A small self-supervised image encoder, trained from scratch.
Training: 6800 steps, batches of 256.
Data: trained on microscope photos of single blood and bone marrow cells, 97085 training examples.
Rows from block 6 of a small self-supervised image encoder, named by matrix and row number. Rows with one number belong to one neuron. Each number is 128 + 24 x the weight over its row's rms, rounded and kept within 0 to 255. All counts start at 0. Numbers have three digits each.
After each neuron's rows are labels from the 100 images, of 14848, where the neuron reaches its highest value: "top examples" is what is common among them. Only what is clearly more common there than usual is listed. The data: microscope photos of single blood and bone marrow cells. In brackets: how many of the 100, against the usual share in percent.
# fc1: MLP up (model.blocks.6.mlp.fc1.weight, 768x192), inputs 64-127
# fc2: MLP down (model.blocks.6.mlp.fc2.weight, 192x768, transposed), outputs 64-127

fc1.329:134122150124110141101181138111145173148099103142095128147138094092127133177099090136105124113127100150141133108109088145183129144143139159110128129139129189131110140140147204126135168141180147
fc2.329:158161150149146113141145130106139131148128119138169157071151113149149128135144124132123142168114115130098144103144111135116098121126115146167152164092182179143147170154172139104128150102115122
top examples: cell type: promyelocyte (33 vs 6.4)

fc1.49:128146119089116148183165155125150096149131157091146125162095156147132126146132138168111155174136127117124143084110160132135114155147189152167161109159104101099163137134179134144167130082152129
fc2.49:177070141122145151078140132120133172127141121197115129120111105103139146092119116119182108127130142110108101114101138119128128104089149117171122135123176136145117168102212130132098089149145119
top examples: cell type: proerythroblast (26 vs 1.5)

fc1.321:107151115156157109132139179175112142124151163139128102164104158144110138124144147136109111103114144155115115148096124150129118151175116121081135160126100094155157083160124126124112125110135133
fc2.321:122139144140114151155140153153135090136141098133139110161109094161112100102122133126098127111155145116082113149121141081148106132144133118130136138121119164154096134117167133110120099147134108
top examples: cell type: promyelocyte (29 vs 6.4)

fc1.686:126085140150097108124136095156136116191147160103166139146148092100130095110140129124120141111161131126130150154106104119147121121125168159134154154164096135113142121120096140113069170107131099
fc2.686:137145107142145123108130165155132075151144132096132118109080162118129132132160137110134132155098132152125123099146161152112102132135125137117106104180112154108190124110120127135101127094170143
top examples: cell type: erythroblast (76 vs 14.3)

fc1.720:133147143132155122088124111074120088131113125101145116146181132141071092158163139138120106144150115110120118099138080107157121157166152143157106125132094160128113114109134138146138106142094158
fc2.720:129121127155084125145110110150120150130130092146146148110136125148133188148108156065147107152157110134127113090140169155084104104113123124134150154144153105139158146122130089121125125120142105
top examples: cell type: erythroblast (61 vs 14.3)

fc1.289:111129100114094124122093133081170159081123106145147147082117133057100141113085108124154096130106118081144118111117152112133121133120163141162137096139166091119107134113103128135152115138152089
fc2.289:107150097162132096163139128177120100110113129080135169138105152108135121138144129120143125153114158134113157104096146155126121160139135140110124136137128178119189081119130155127117125103120105
top examples: cell type: lymphocyte (41 vs 15.2)

fc1.184:084115111127109105098140147134090117127142128143109166136167143099161126154088104124121108112114129132118160105114095121185144128126133121133151147132125137111109111107159168162140150087124134
fc2.184:148123098137124114140107128097119101116131143091149124161147138117107111117108130119145129144101130147105103106131163161096150110101164165160101122153101129107087149109151092118109076181113078
top examples: cell type: segmented neutrophil (42 vs 20)

fc1.200:160101142127120103121146151154118140143122145105166123093145127126105138124144145153167116147140102121110114126119094120131090162179141105166150120143121120167109132099127130137135122132096156
fc2.200:129149149116153095161132113109175130075109128077164139153108130147109116135144114143088132163138161171111134107143117158142136104107132116163161152124114138104123076093132110107117118157114096
top examples: cell type: promyelocyte (26 vs 6.4)

fc1.735:126103082148150144097142124130130095180086131112172107135154131128088103094177134158157140150104147142126099146090142158096138151140144120134109163156112118104121094126107107089114120171118128
fc2.735:119126093136132129148139103145093134139157113145068113107097108119134131185129152094137119062129137121133123110132145142133070107113107140103116136095111155129140185120142137106108153148144150
top examples: cell type: lymphocyte (51 vs 15.2); smear: peripheral blood (37 vs 16.2)

fc1.623:104120102088134137112152125151112071110158140083110143118128170094110128119115137088119135113128168136098131139149116097129155157143160154145117118135139121136141122072128132112153146088136094
fc2.623:135174118124114134138112088158106124142133118124114093089137123138121151134129138131172107119116118080099109135127154105116096082163122098134102120082104144104158185185160127122105122109149158
top examples: cell type: promyelocyte (26 vs 6.4)

fc1.444:121140146135134151088142148148116126118111139147163088108114128120108109116202139120108155129139122143144132153109136137126150119124171149183155147131141141121114104106104152142156175087175136
fc2.444:129154119092151145110126115145137118192125123126151132102160150184128086068120101168112135151112127141201091109110101175120116162118101129132116130118150171128149118156137161101108120120078129
top examples: cell type: lymphocyte (51 vs 15.2)

fc1.734:116145123113157166105145150113121147148167152171145117140164129133138124137126142156154146123084149103165135114118146089095100122167109108117151062156123147124121116155130121113114116163089121
fc2.734:104133138101157093132126127118126110120106088150127148122098161098110137144089095107143102123140140156155102117147136176136135137118133127129110108107118152130149149122120143136113135128110135
top examples: cell type: artefact (32 vs 9.8)

fc1.767:103146118146135090137129117125164084122134133105115146163109136068139093155136114104140173106109126139112157110151122098110105160122120105145164097159080170113116119131094106108130099146167140
fc2.767:153145113059135095095099136111165149163132154135144127105138138132143114128121102141157162162128151139154132078139084160128133131083130192164129142109123145136123107160114145111149083090097117
top examples: cell type: lymphocyte (39 vs 15.2)

fc1.369:121115160143141097124121146139115118089143106128151133120127130103133127141129164154128127120155134138134117127112131122134120125111109183116174199124088117160136122133119124115092131162155142
fc2.369:124112129142121118113136143181119172182113100151115158124134117120107104106113141113131079167128094172166099157108102107131137139108102120132122181120186122110141147140145139137149112110086102
top examples: smear: peripheral blood (76 vs 16.2); cell type: segmented neutrophil (72 vs 20)

fc1.297:124125085082107147117154144106107101138130106140162131121119119110136132111129143074124134099154114093177132112179133161170159123160136148122142123140119135114098119104141201140127134112124149
fc2.297:121177116134156122138140117087135120115098127074134128137167173162129132107129119166136137156108119141064124103114149156150093146141142113120132094192131122126132127109121123112139133123102103
top examples: cell type: lymphocyte (40 vs 15.2)

fc1.135:155123123159105102114140112115137154099142115095211132128149142127095114144131118118165151163093126093093112140145124125126162168141138135135142132109123105147058094081144119126109095127092118
fc2.135:094108131114129142097105137173092079150156124130124123130140087146131094118151146112108104099157141142135127130102130140117108099164106123117113144106109142125184160142089115105089154139116157
top examples: cell type: promyelocyte (26 vs 6.4)

fc1.192:112136152090111106091131159098147166110160116162148121149096125079126131177084113101144104147130152097180090144149109156167104136158153135157134141148091117118126111097173166129140111077166138
fc2.192:126158087110156126159110151109118110138143176134109135093162171122131106112108122168107156167086160127085122103105121145125086114154133138140108110156133151084115168155172116102111123166124105
top examples: cell type: segmented neutrophil (81 vs 20)

fc1.416:103120123091154118073135139141114126122136140153132105139142149096115141125101117146134160159183169137145127145131116153119118154103164151131130183139150094139141128122129144144102144150182103
fc2.416:131151138104142134141144107130132107157113159131102165077168132160117099139192099166098112119095146131167148145139122145146113112160098100112116101124139164115150140160119131117135142127114162
top examples: cell type: lymphocyte (54 vs 15.2); smear: peripheral blood (35 vs 16.2)

fc1.587:114100124143117167121125122146145130124100138137087119132136084147089117142128159145111163098176131099103180124126134128102106141117130112118131138134151107169110122173103088126120144162142085
fc2.587:107147094136118145128132128110112147125156125152115130104122161112140115117108128157114114144106101169138116161138156140137139095159175147174116112144143145100125155107123129142114145120111114
top examples: cell type: lymphocyte (41 vs 15.2); cell type: erythroblast (40 vs 14.3)

fc1.27:143135128131125144115146113120105114109154161105112142157135125106130135130118174100155136160129130106142153110093139083106099109129135141110123154162102149108138150136090144157097129147191118
fc2.27:136136130120145111126142138149144107129126141132127122059099109152128120117109073118129157095114124142102110104105146114151125109121142118199136123110149108122127188106189138118101178101098131
top examples: cell type: promyelocyte (25 vs 6.4)

fc1.432:140122111097118115146164149136092118159109175132097131142103110114127119125107115148092092106168117125110150148148096162167154120145115165094156123153128157108129119147115197172116144123138160
fc2.432:135197128146119116119123126089163107190090152128131127101158146170147109108139142136129177184095131111165122122145099128132125135111087126128159148117134133120146123140159139105145141134101139
top examples: cell type: promyelocyte (31 vs 6.4)

fc1.540:170179146078132109114137151115096131185143143125144154142137115131149098122129123124098098120161134149168170122147100176173110126147127149120114151122101133109134089124142126109129144100130158
fc2.540:109114090121145126132110125115131125128101143110170107144134159127139095086148110127110144112097089133131105137124131118159152142113139133126146133134167158082089110112145127147166116166120124
top examples: cell type: erythroblast (36 vs 14.3)

fc1.599:176130128121102140159145089106118113120101120114153107127138175064132137092112139136202144130142119119131119161142169106130136126169171108158126113167132119141086109061141127127095133101157109
fc2.599:131132129099111104155106141116187134113153110108163167128093117127090131112122194088137141134118115119139125115153108137079123143121092143145127149099150137155134097165080132105129097118130127
top examples: cell type: lymphocyte (37 vs 15.2)

fc1.471:087102126129149132109136151125084145115123159156088127149138135118110099133118102138145112073136157093150130162111124141160172165153132173093105147153111136157132124089143209118134133154184114
fc2.471:125173155113135113139164105131129137167140124133108134115172139149173112121153115117170175140114120157141102125119108141158085132121072117131155149126162139114142156109177112109142129110101100
top examples: cell type: segmented neutrophil (51 vs 20)

fc1.258:148174141100155116137168128115109151123140143121087127155159113101145106107128094138091110112162081180150137096100149166139122139115093168072105145166120160113129085149139151136130110128130120
fc2.258:106164138134125114135125123097152073197083098103161138108147131143119101118145108163144170167096125145131150106146091090134131186148118120153155118127115125133131095137135150099128144106115114
top examples: cell type: erythroblast (45 vs 14.3)

fc1.283:147165129137171143162133169109096157112180157129110146159145150100142132098131123157124150097112108137139143129125125141143142129140111115120129097119116176133130093105075171158116107124104126
fc2.283:118114102153141130110131128120135122169125083148136091117133146122166159115108116141167137139091127090184125131091073137095128177146091086094117144099184133135116122154154159147125125148140124
top examples: cell type: blast (31 vs 6.1)

fc1.221:088156116136140182146120127160137098128146168135121155121140124129151106114141158137118123107140193125164142134134115108108092131162137129145161116150110104108131130161162128085157128156177092
fc2.221:133129150122135119080101141105139153153136148143139121107141119142095134131121119170149118143103103091133118126146124106117151107105114140103115146091132110165120116191162123138079080111098166
top examples: cell type: blast (28 vs 6.1)

fc1.698:112131143154151172132112110119150101145114123106118113099146127106084099132152117177129145142092159118093127149146123138097097122199183124128146072132090121176126131148134139118124102157103096
fc2.698:114134131098117134100147136133121155177119111112113138087132157152133132118111121086174127149103107107150153093137122111131099144062079121112123161085119125144148110146140165093091119168121130
top examples: cell type: blast (35 vs 6.1)

fc1.594:079167109137128162086188107084144093136106143127094135154125118139136098153141126111108134112131112108120141106111143132156079157178156130085147174116113136095152139112114150127143105102147175
fc2.594:091158115110139132133135112106142139124101116133149119140170150114168087128103152107129131137133079078153131119146099116136107160142131090146186123165143132098109143139171146131163125122114126
top examples: cell type: promyelocyte (34 vs 6.4)

fc1.204:145140134127105147108103131130098127116127087139140109140121124127138144110138142102167133132168098082164162144151148142072122149114108102137144110098167125111078096114129106171091141113099116
fc2.204:122171102084131119081126153085173154131155113145127161121177153133128137115120138131141110160113128153126141089118112138157087140099143146160170153171141142109117110146146139084161125103101115
top examples: cell type: lymphocyte (50 vs 15.2)

fc1.86:116138156116157122128167096120089160159117134166111110165184118119153086115099129140133165085159081091126111117125167137116088172099123143150146125103123135117103104120141157101145112099134157
fc2.86:103125125180144121133146143101103114117042110118120099125159124121128123147149142155158161155134145131100132148113118092153135117154126134154099087169143177127135144144119122098143128141153129
top examples: cell type: blast (28 vs 6.1); cell type: promyelocyte (25 vs 6.4)

fc1.100:132111128128090135105146151166145104106082126138167153127129133136084105135086132123142128127102120090145148160108146095119104147162167107134128090143108140132152148084134128124116142162152118
fc2.100:110170093095110116142087143096145186128144116156109151138173145118099092143099097132138109169098089121178128122110114170150140125164128160094124118148154154140158138145142138131151113079100120
top examples: cell type: lymphocyte (50 vs 15.2); cell type: erythroblast (39 vs 14.3)

fc1.405:143137139110089138086107097108132123119139090107105178132203146098141124142099103160154148148115139097140156141176114138139128178153119107139095088115130127164120123100116101148116152131135107
fc2.405:121100116125119110163119108130086096124079111116121080119103151142144140116136127078157119092133163148106122143152114114085106108110137135097095150161093146156146114109103098127134119179109133
top examples: cell type: lymphocyte (35 vs 15.2)

fc1.753:136141139132149137157183137127127113169104114122129146107140125117148083100133136133164118137120149157120145157109148147147143104126151118112140177155100173127117152158115142118109105121143120
fc2.753:120106144151130140094122116100162089132117140127117149115109156148137123126160146116136160163174135117142191127166126105131102119131081113174150128158122150132174116158094087103140116102140130
top examples: cell type: segmented neutrophil (50 vs 20)

fc1.521:154146119111124196131101117119103096124157124135128124083166142095118121096110153125148101077129128099176150144101140095155158140139152136104091098115100135115135116159090105125153148130127124
fc2.521:176142139118107115156135165143142134085096146115102113153106157155100094100158144177130122121148128120121128154159102096102114135098115132152101150118148160129131133151114137093100122124071158
top examples: cell type: segmented neutrophil (51 vs 20)

fc1.384:128165094132136168144160115117122111150138152114093098165153108116161136169113140114151112113164140121147155134105112106110110140171153189098140095157140151076147111126121168139132128125119083
fc2.384:124139145158144111086141130105125127131077095172120131125135101141151146098121132121124089124180128121143116129126070123145118170105081118120154172171125133125140102116118139129149148099113159
top examples: cell type: promyelocyte (48 vs 6.4)

fc1.714:124155138127128120147108132134140108171101093128130153082146161097122082141127097134116154142106130161111134108142173090152104141109120120098105150135124148162123172141145153144100138168127139
fc2.714:145090154167087160158106155120152097117186140113112139132075123162099161101117101128118107136104148151133118136139135127131147153138138117139076112098089094137135140136117122158124129079131135
top examples: cell type: blast (30 vs 6.1); cell type: artefact (26 vs 9.8)

fc1.146:121151140096111135118179156152113149196142195128122137152152109112160114144120126159129130078164198132145108153137146139136098146164098178136144117135111144121157136144141150088159127107144178
fc2.146:150162080149111152125122136076127130124140167148140156145159138157138087101143115149093145132115117155123154125122101122155155154115160127160123085137109158087078088103098129143155104160076092
top examples: cell type: segmented neutrophil (52 vs 20)

fc1.301:128144133112165124101157115095113135147126153132114131134110148113101119143105106125128154133119129131144108117127159068181103136113137131113126108130126127110104186132125124114090124158119102
fc2.301:104130107094167132117131145166178130151168155105110112123154119163147105100133121156144131177111141124152122098136125113120128142133146143143124150137126090134128144164139169136131102104117104
top examples: cell type: blast (33 vs 6.1)

fc1.630:132131117076106110073136124112117085189167184129102127154132096139154096102111107114090109098133118153178165146124123170169166150153106141123174129127122143085164112145110171123113145132111162
fc2.630:117136115123146162142134134112156151108116130108152113104149163171129097148125123129073103136093117142110143117134137126141137121115150134170119087141150142087097114122123108118140097169065114
top examples: cell type: lymphocyte (46 vs 15.2)

fc1.324:169128142148138135146132100091142134129099139091159107136163133120151104135172135109157152134145094157164143133128146118140118148124157092147132109111082134144101137081117148097167152102105105
fc2.324:139137106111137126150138131120107193136164109176093137094099104122103111100096118115117088121143073113148064136124152115119093169101112103112115158130182106127127153097191163133140116085109125
top examples: cell type: blast (32 vs 6.1)

fc1.413:089131130125113151128100109146121126145135099118108137104110131088129102122124099167123125091097096136123180152115078133134141114144139160096150110130122156124168147108117153157106135123138151
fc2.413:117151147101118146114092101147160111148160121086122128102076151112101094069166093127106126171088134144110105154133148117147100130151120087151137118146131125120134159119138123096168104158106115
top examples: cell type: segmented neutrophil (46 vs 20)

fc1.679:179103101086161130128121148167140110164127158136160133095142147126085104105137142108114159165139115128152121163108125124110114142101117159138113165090091152119163143147177144071101136138111126
fc2.679:102135121135165151116117091111114118134136095136090088142114117138135092133143071162115130118139137118133108157160093140165123140149119152116109094123121111155113112149087162157148162111160140
top examples: smear: peripheral blood (44 vs 16.2)

fc1.673:158107096105096121154098140166148093093111136117122124151094118083122134101116157088111157142156143097082161100147177138096098124136150144126157123107139132116149104099140149108092167116136090
fc2.673:102149184133156121114100116092117110144084156169130148082123137113139117167071101132084134124151115119185151159093120098115153113111133136129122116148130137131096148112128141140150133158149128
top examples: cell type: lymphocyte (46 vs 15.2)

fc1.161:130133109159094118116111091126129099095123128116142146123117143089142136110086107118150106126143104152112171146135159095150134134124152154141110141108109157089108118099125116143147133128136132
fc2.161:150149124097134097140120136115152133141135150118144146168139175115101100169107107121129144140077118132166128115136085144109152128085105151099107143123141139161144101144139130123122080113090114
top examples: cell type: lymphocyte (62 vs 15.2)

fc1.672:150090107137112146130139119185132142117093121129151118142142142096107153146136110091155123105131126113100138103144146101086096114115173102156148094140153138168145128162136107089104126144139081
fc2.672:098151156156140104096103162083099112158122158147163147091146111146099115107105111182086167108132121144150127132163112137134162124131134130161134114143126160136133096126127178099125148118101112
top examples: cell type: lymphocyte (64 vs 15.2)

fc1.392:124119109135138120130133136152174133120100113126147130145174065131150099135134100144105115096120098120077129135139144109154149129181118109112159115199099099126131171138107096121107121116112106
fc2.392:138131142107097149080144138111109133159135160159079133171154114118129140137126149101110108098124135104186140118124156151123096096164100138166109124139154142078119136151115096122103087154139145
top examples: cell type: segmented neutrophil (41 vs 20)

fc1.226:128128126091149152105145109141118128118174147076140112137116115124086140104156151141142107097150169096101123152122155135157101144168141177102127116144101131134180141168138108166105132105133129
fc2.226:140093127130134132160112103099125078097082093103139083150149112086135130146129119125176098094146157122100188146113077097107140124180126123090100100135096115160131159133102097144141107126174123
top examples: cell type: promyelocyte (36 vs 6.4)

fc1.749:130139117121136180140151165116143128113136133145095099145110110122125138101083121075129150088169137110156142116123170125138141114136120144158140079162124141110137158111134165096101173099151114
fc2.749:128108141126125120120134126140118117136152084121134148118123133125169152152111184110125084127183107079098108102133141115117119133107096115099185169103155119131142123158152128139087144109162135
top examples: cell type: blast (28 vs 6.1)

fc1.532:148140088144121113147117133139103125151164160100108117152082154100103102156174164112129108097144117092133133125161131119154122136163172151141136129095159092129123088116179122103181122109122092
fc2.532:091123174105099123084141107108152169144123139156151156132157110113137144102121102120146142161117101137108142120091137137142097093075136137127127150165156165153091139126150152122087119099118084
top examples: cell type: blast (27 vs 6.1)

fc1.682:147121133108167102127105127172091121150097167095150102094135174150157126167096147114111154075131103110162163140149104147157153175107148143137106112106145120115104090084132150094155124169095136
fc2.682:187115150093107149138126085130129121098063121148098115106083118114126102109119082134163118128136147127112127132088163151116114121123149123109098112086107115115094118129100135150101115156162155
top examples: cell type: artefact (25 vs 9.8)

fc1.728:114131109108119166092119138156136113132146184102085111158110121118127145086114139122121138107143179112172125147140124122148091125125114190105140113189149123109152115145119168138140163147168097
fc2.728:120172165114134119113117119105159144153139134149116108120150090132148090146184103157121131111141113118149104149126123123190126164127101103118153129116146138128118097145144166141109166125122158
top examples: cell type: segmented neutrophil (48 vs 20)

fc1.511:114120110126099117115143158192134132123115147106139127093161150097098117126133137111194127121177149127134099131110165128072136180162136127140101100173097097179139114099182106124166122091140160
fc2.511:146141145122134134159132113058115121095103138098165111175143132123156156147115146150078133150110115119115180131128123145129160124112109117129111075126118162123099068102067126141114101187125139
top examples: cell type: promyelocyte (26 vs 6.4)

fc1.104:155092164122120118143160127112097172098119143094130117162125118121150184160095153114122106105150139118138133106127147187141109097109139133134141126142097168105084144123134195160119147128188131
fc2.104:138163128113119101146115160128102132148120134132146112087096132162121075125146112184153168150081166143150122128128125119104135135119133129125119153087145141143138115155175155116119145164123186
top examples: cell type: promyelocyte (25 vs 6.4)

fc1.717:107153143126126108120171137104100140163142137115133141138141116132147088137136144119107090142160079133153155148105147168113139140125143170150157165120100162130140115152117156126136117124128134
fc2.717:141140151147143122182171112108166103165091107057168121149152133137132114130183151135162147145114112128126145112114131109122089153155114103138118132155135166089144075158108129096124133104137131
top examples: cell type: segmented neutrophil (41 vs 20)

fc1.307:144092105094142118112180104154102094137136154117107147129134127140158120165105112133161120079177145074126166090129148162141112133125148132113139117155140136110103078105111152164125095155153102
fc2.307:143179129106124130139163123145134086137127156134137106122116140143168117116140117131168132134105120142119101148135132120114084095120121115123135164099122167098150117122178165074146144119116146
top examples: cell type: blast (34 vs 6.1)

fc1.461:119129100114139104168127179145154111143104129170122113138139103116144143131081120098109145115138085111142098127119151128133064144093116147142110109188122112132138136118175144134163113112090136
fc2.461:125139094104118146139139105148079116104100128120087146117125108127126143113117157157130087118130137106073193151126135118127122104123150126165113134155098152132122153098116124105120161127125105
top examples: cell type: lymphocyte (61 vs 15.2)

fc1.76:155117098123124114132121120132123085143138144136121132094168173113114107100130144155144125107137154129135143104112079162131128147119135118155125162132076109130115072134117138122096110143105143
fc2.76:126156133150141136104138130179103125133093107148117081105125141125151119189138119124134168122133137127167137101073134102149097136103120115099120127096137171151124126122132141149112153139143114
top examples: cell type: lymphocyte (66 vs 15.2)

fc1.480:099112109125110141113174160164088110081140153111129112137092095133145150127141168100101086083139153142138150166110127156144164135142142133160120122137111145121126143115112152133092149150188127
fc2.480:180130140094135108077162119116107135158101172174139092076121127120147133119133124141164114143111154125202105107138094124114109118114078137142174144098119118122111133101149167109126114135119174
top examples: cell type: blast (32 vs 6.1)

fc1.54:116123165108137116100172138098130143117189124114156133140102146118139133157101150108095104107120124148096144170137153137157089153178161153105134122166150169099101126145125138151118100109173118
fc2.54:155116101084159136141136128136126119146113150149134150146130111111112077102131140127135138108117112142069151105121119135137090111154165154136109137106108136137088132144170111089161100137128123
top examples: cell type: promyelocyte (30 vs 6.4)

fc1.271:119166094116136151142170128121110086206126169142126116145124123139144124123121146141110106080103130130184146140142110163127102113169134168113117151109128152100141104167112133091144113138139160
fc2.271:104139117163106162160141114130137132124117151136141132150156108161158078154176155147133149133108094092105139154140100115106154144137142111163139120128119101088114139142126130143146116149107150
top examples: cell type: promyelocyte (26 vs 6.4)

fc1.60:097140117144129088169117146121083134175148151130140113143080133114130121152113153122105131131145120131145123098151143111155143113131159166119152128163130107140120084111195106118135104172146114
fc2.60:152068146104089155122147131109157137127105090188133093125102128137142162117100126088127133140148071129130169124133124132097120110097149093166137137120123148174107099124140123122078094132117104
top examples: cell type: blast (34 vs 6.1)

fc1.31:106115112117137150120099132112099103115144150120115101080110090115108117097110108108156100104154148107118157147156143087090137139125132117103144155112100158141144153117118137112087140140133104
fc2.31:104125104139129163153136169072114154100140159107118132201159130103112123127111121133122140116104116108159142145132108130136157135124127143130110065128133180091138101163077145144159104092090138
top examples: smear: peripheral blood (68 vs 16.2); cell type: segmented neutrophil (65 vs 20)

fc1.719:128133143107149113080170110186081114106130148115095178163129130105157090113108146137081128127130135157093149125154134127162148151141135126097094158144147134123128140155135113146153143134141136
fc2.719:134140112105109121156107116138122112126121129192149127114119118108147135150127118105143130147143118119075126145093114139120102136129136134169137127066083164152109147150131132120102138120128102
top examples: cell type: promyelocyte (29 vs 6.4)

fc1.589:158125152116162144117144153153159126169151103120114143106167121101104116162093099103116125150111106104134165095119148161152094139166129182123119154118081127126082160155157140133093119145161100
fc2.589:110129143097119104130151138116127079169164104121086152074098121101147125101146130116159101127139174133128123149114162139153136160114136139098130131163130131144184174081185140119118126096175162
top examples: cell type: promyelocyte (25 vs 6.4)

fc1.730:138122111125152136074170167098108157142121134163114122101154111136132108126148124153150122121144168130142110129135103126147140151153114095108169138145157135115151094162120175148148131098110162
fc2.730:138127120166127110154112114123154134154096113081142126144156158160123125136134088134176151137077122155105090118137132139134114135123133127150167123170129110107132120070166130092119106093066089
top examples: cell type: lymphocyte (65 vs 15.2)

fc1.407:087149156101115151118168124108132162134167136120119107144144104093120128159078168151122130121145105160101159162114156140115144124161147179087138136152128133121069144115092118151135131147171099
fc2.407:122164129137132129131117119129069090117073094155142137063089111135137112145139099142138145119124162148120149132132111078122139114153128095103097127108073122131114136163142119104124159128137157
top examples: cell type: promyelocyte (40 vs 6.4)

fc1.497:098125074092133163095143113108115127125135151125076135151120143135145106104110130141150117132171134151184157146120123154137094114165118143157166141162098105135146106134148113140140176140183102
fc2.497:145146143117145131136157106110148112148107166116157131112155124139147099137182143153128108151102131095108109102107124118138121127127102095129111144101137122093067134174172157137142126154132165
top examples: cell type: blast (28 vs 6.1)

fc1.710:156131157124089113113129114113148168154166143142135152122128103055111095115153134137118112117100128124142131162154081147137175122114123180113153167065110143114101106134156140107144140098128134
fc2.710:121115139124117157146130143120135146088136111097095133177118173131121114178063126098156115106146114135108134111114135122150107094117137111126124102148111138127111151133124129125150119141171087
top examples: cell type: segmented neutrophil (69 vs 20); smear: peripheral blood (38 vs 16.2)

fc1.762:123139139107125169154156123104126088132142141134114134127124118110138111110122144099094115115145128119197158105128092134136108092137117117110169148129081149088114142108144111133137155139158106
fc2.762:170130135153103134121109133126117115118137153144111101121119120144102135154169090154118122096108094102080129127118113108120140148104128097126103142073146119160127148105154160139116104118106143
top examples: cell type: promyelocyte (31 vs 6.4)

fc1.36:077145131154106118168167127139098121131156117114157171149116117155086138145121117155120114154171107146096143147098090157118123117128122172153163148108131146129142144130136148098146137113115138
fc2.36:138168133143156094183102128122182099135104098080141140094142107125114119150179133121143135179107132145143158095123128112113128151130084137146146135164175137125128127145111102148163121133119157
top examples: cell type: segmented neutrophil (44 vs 20)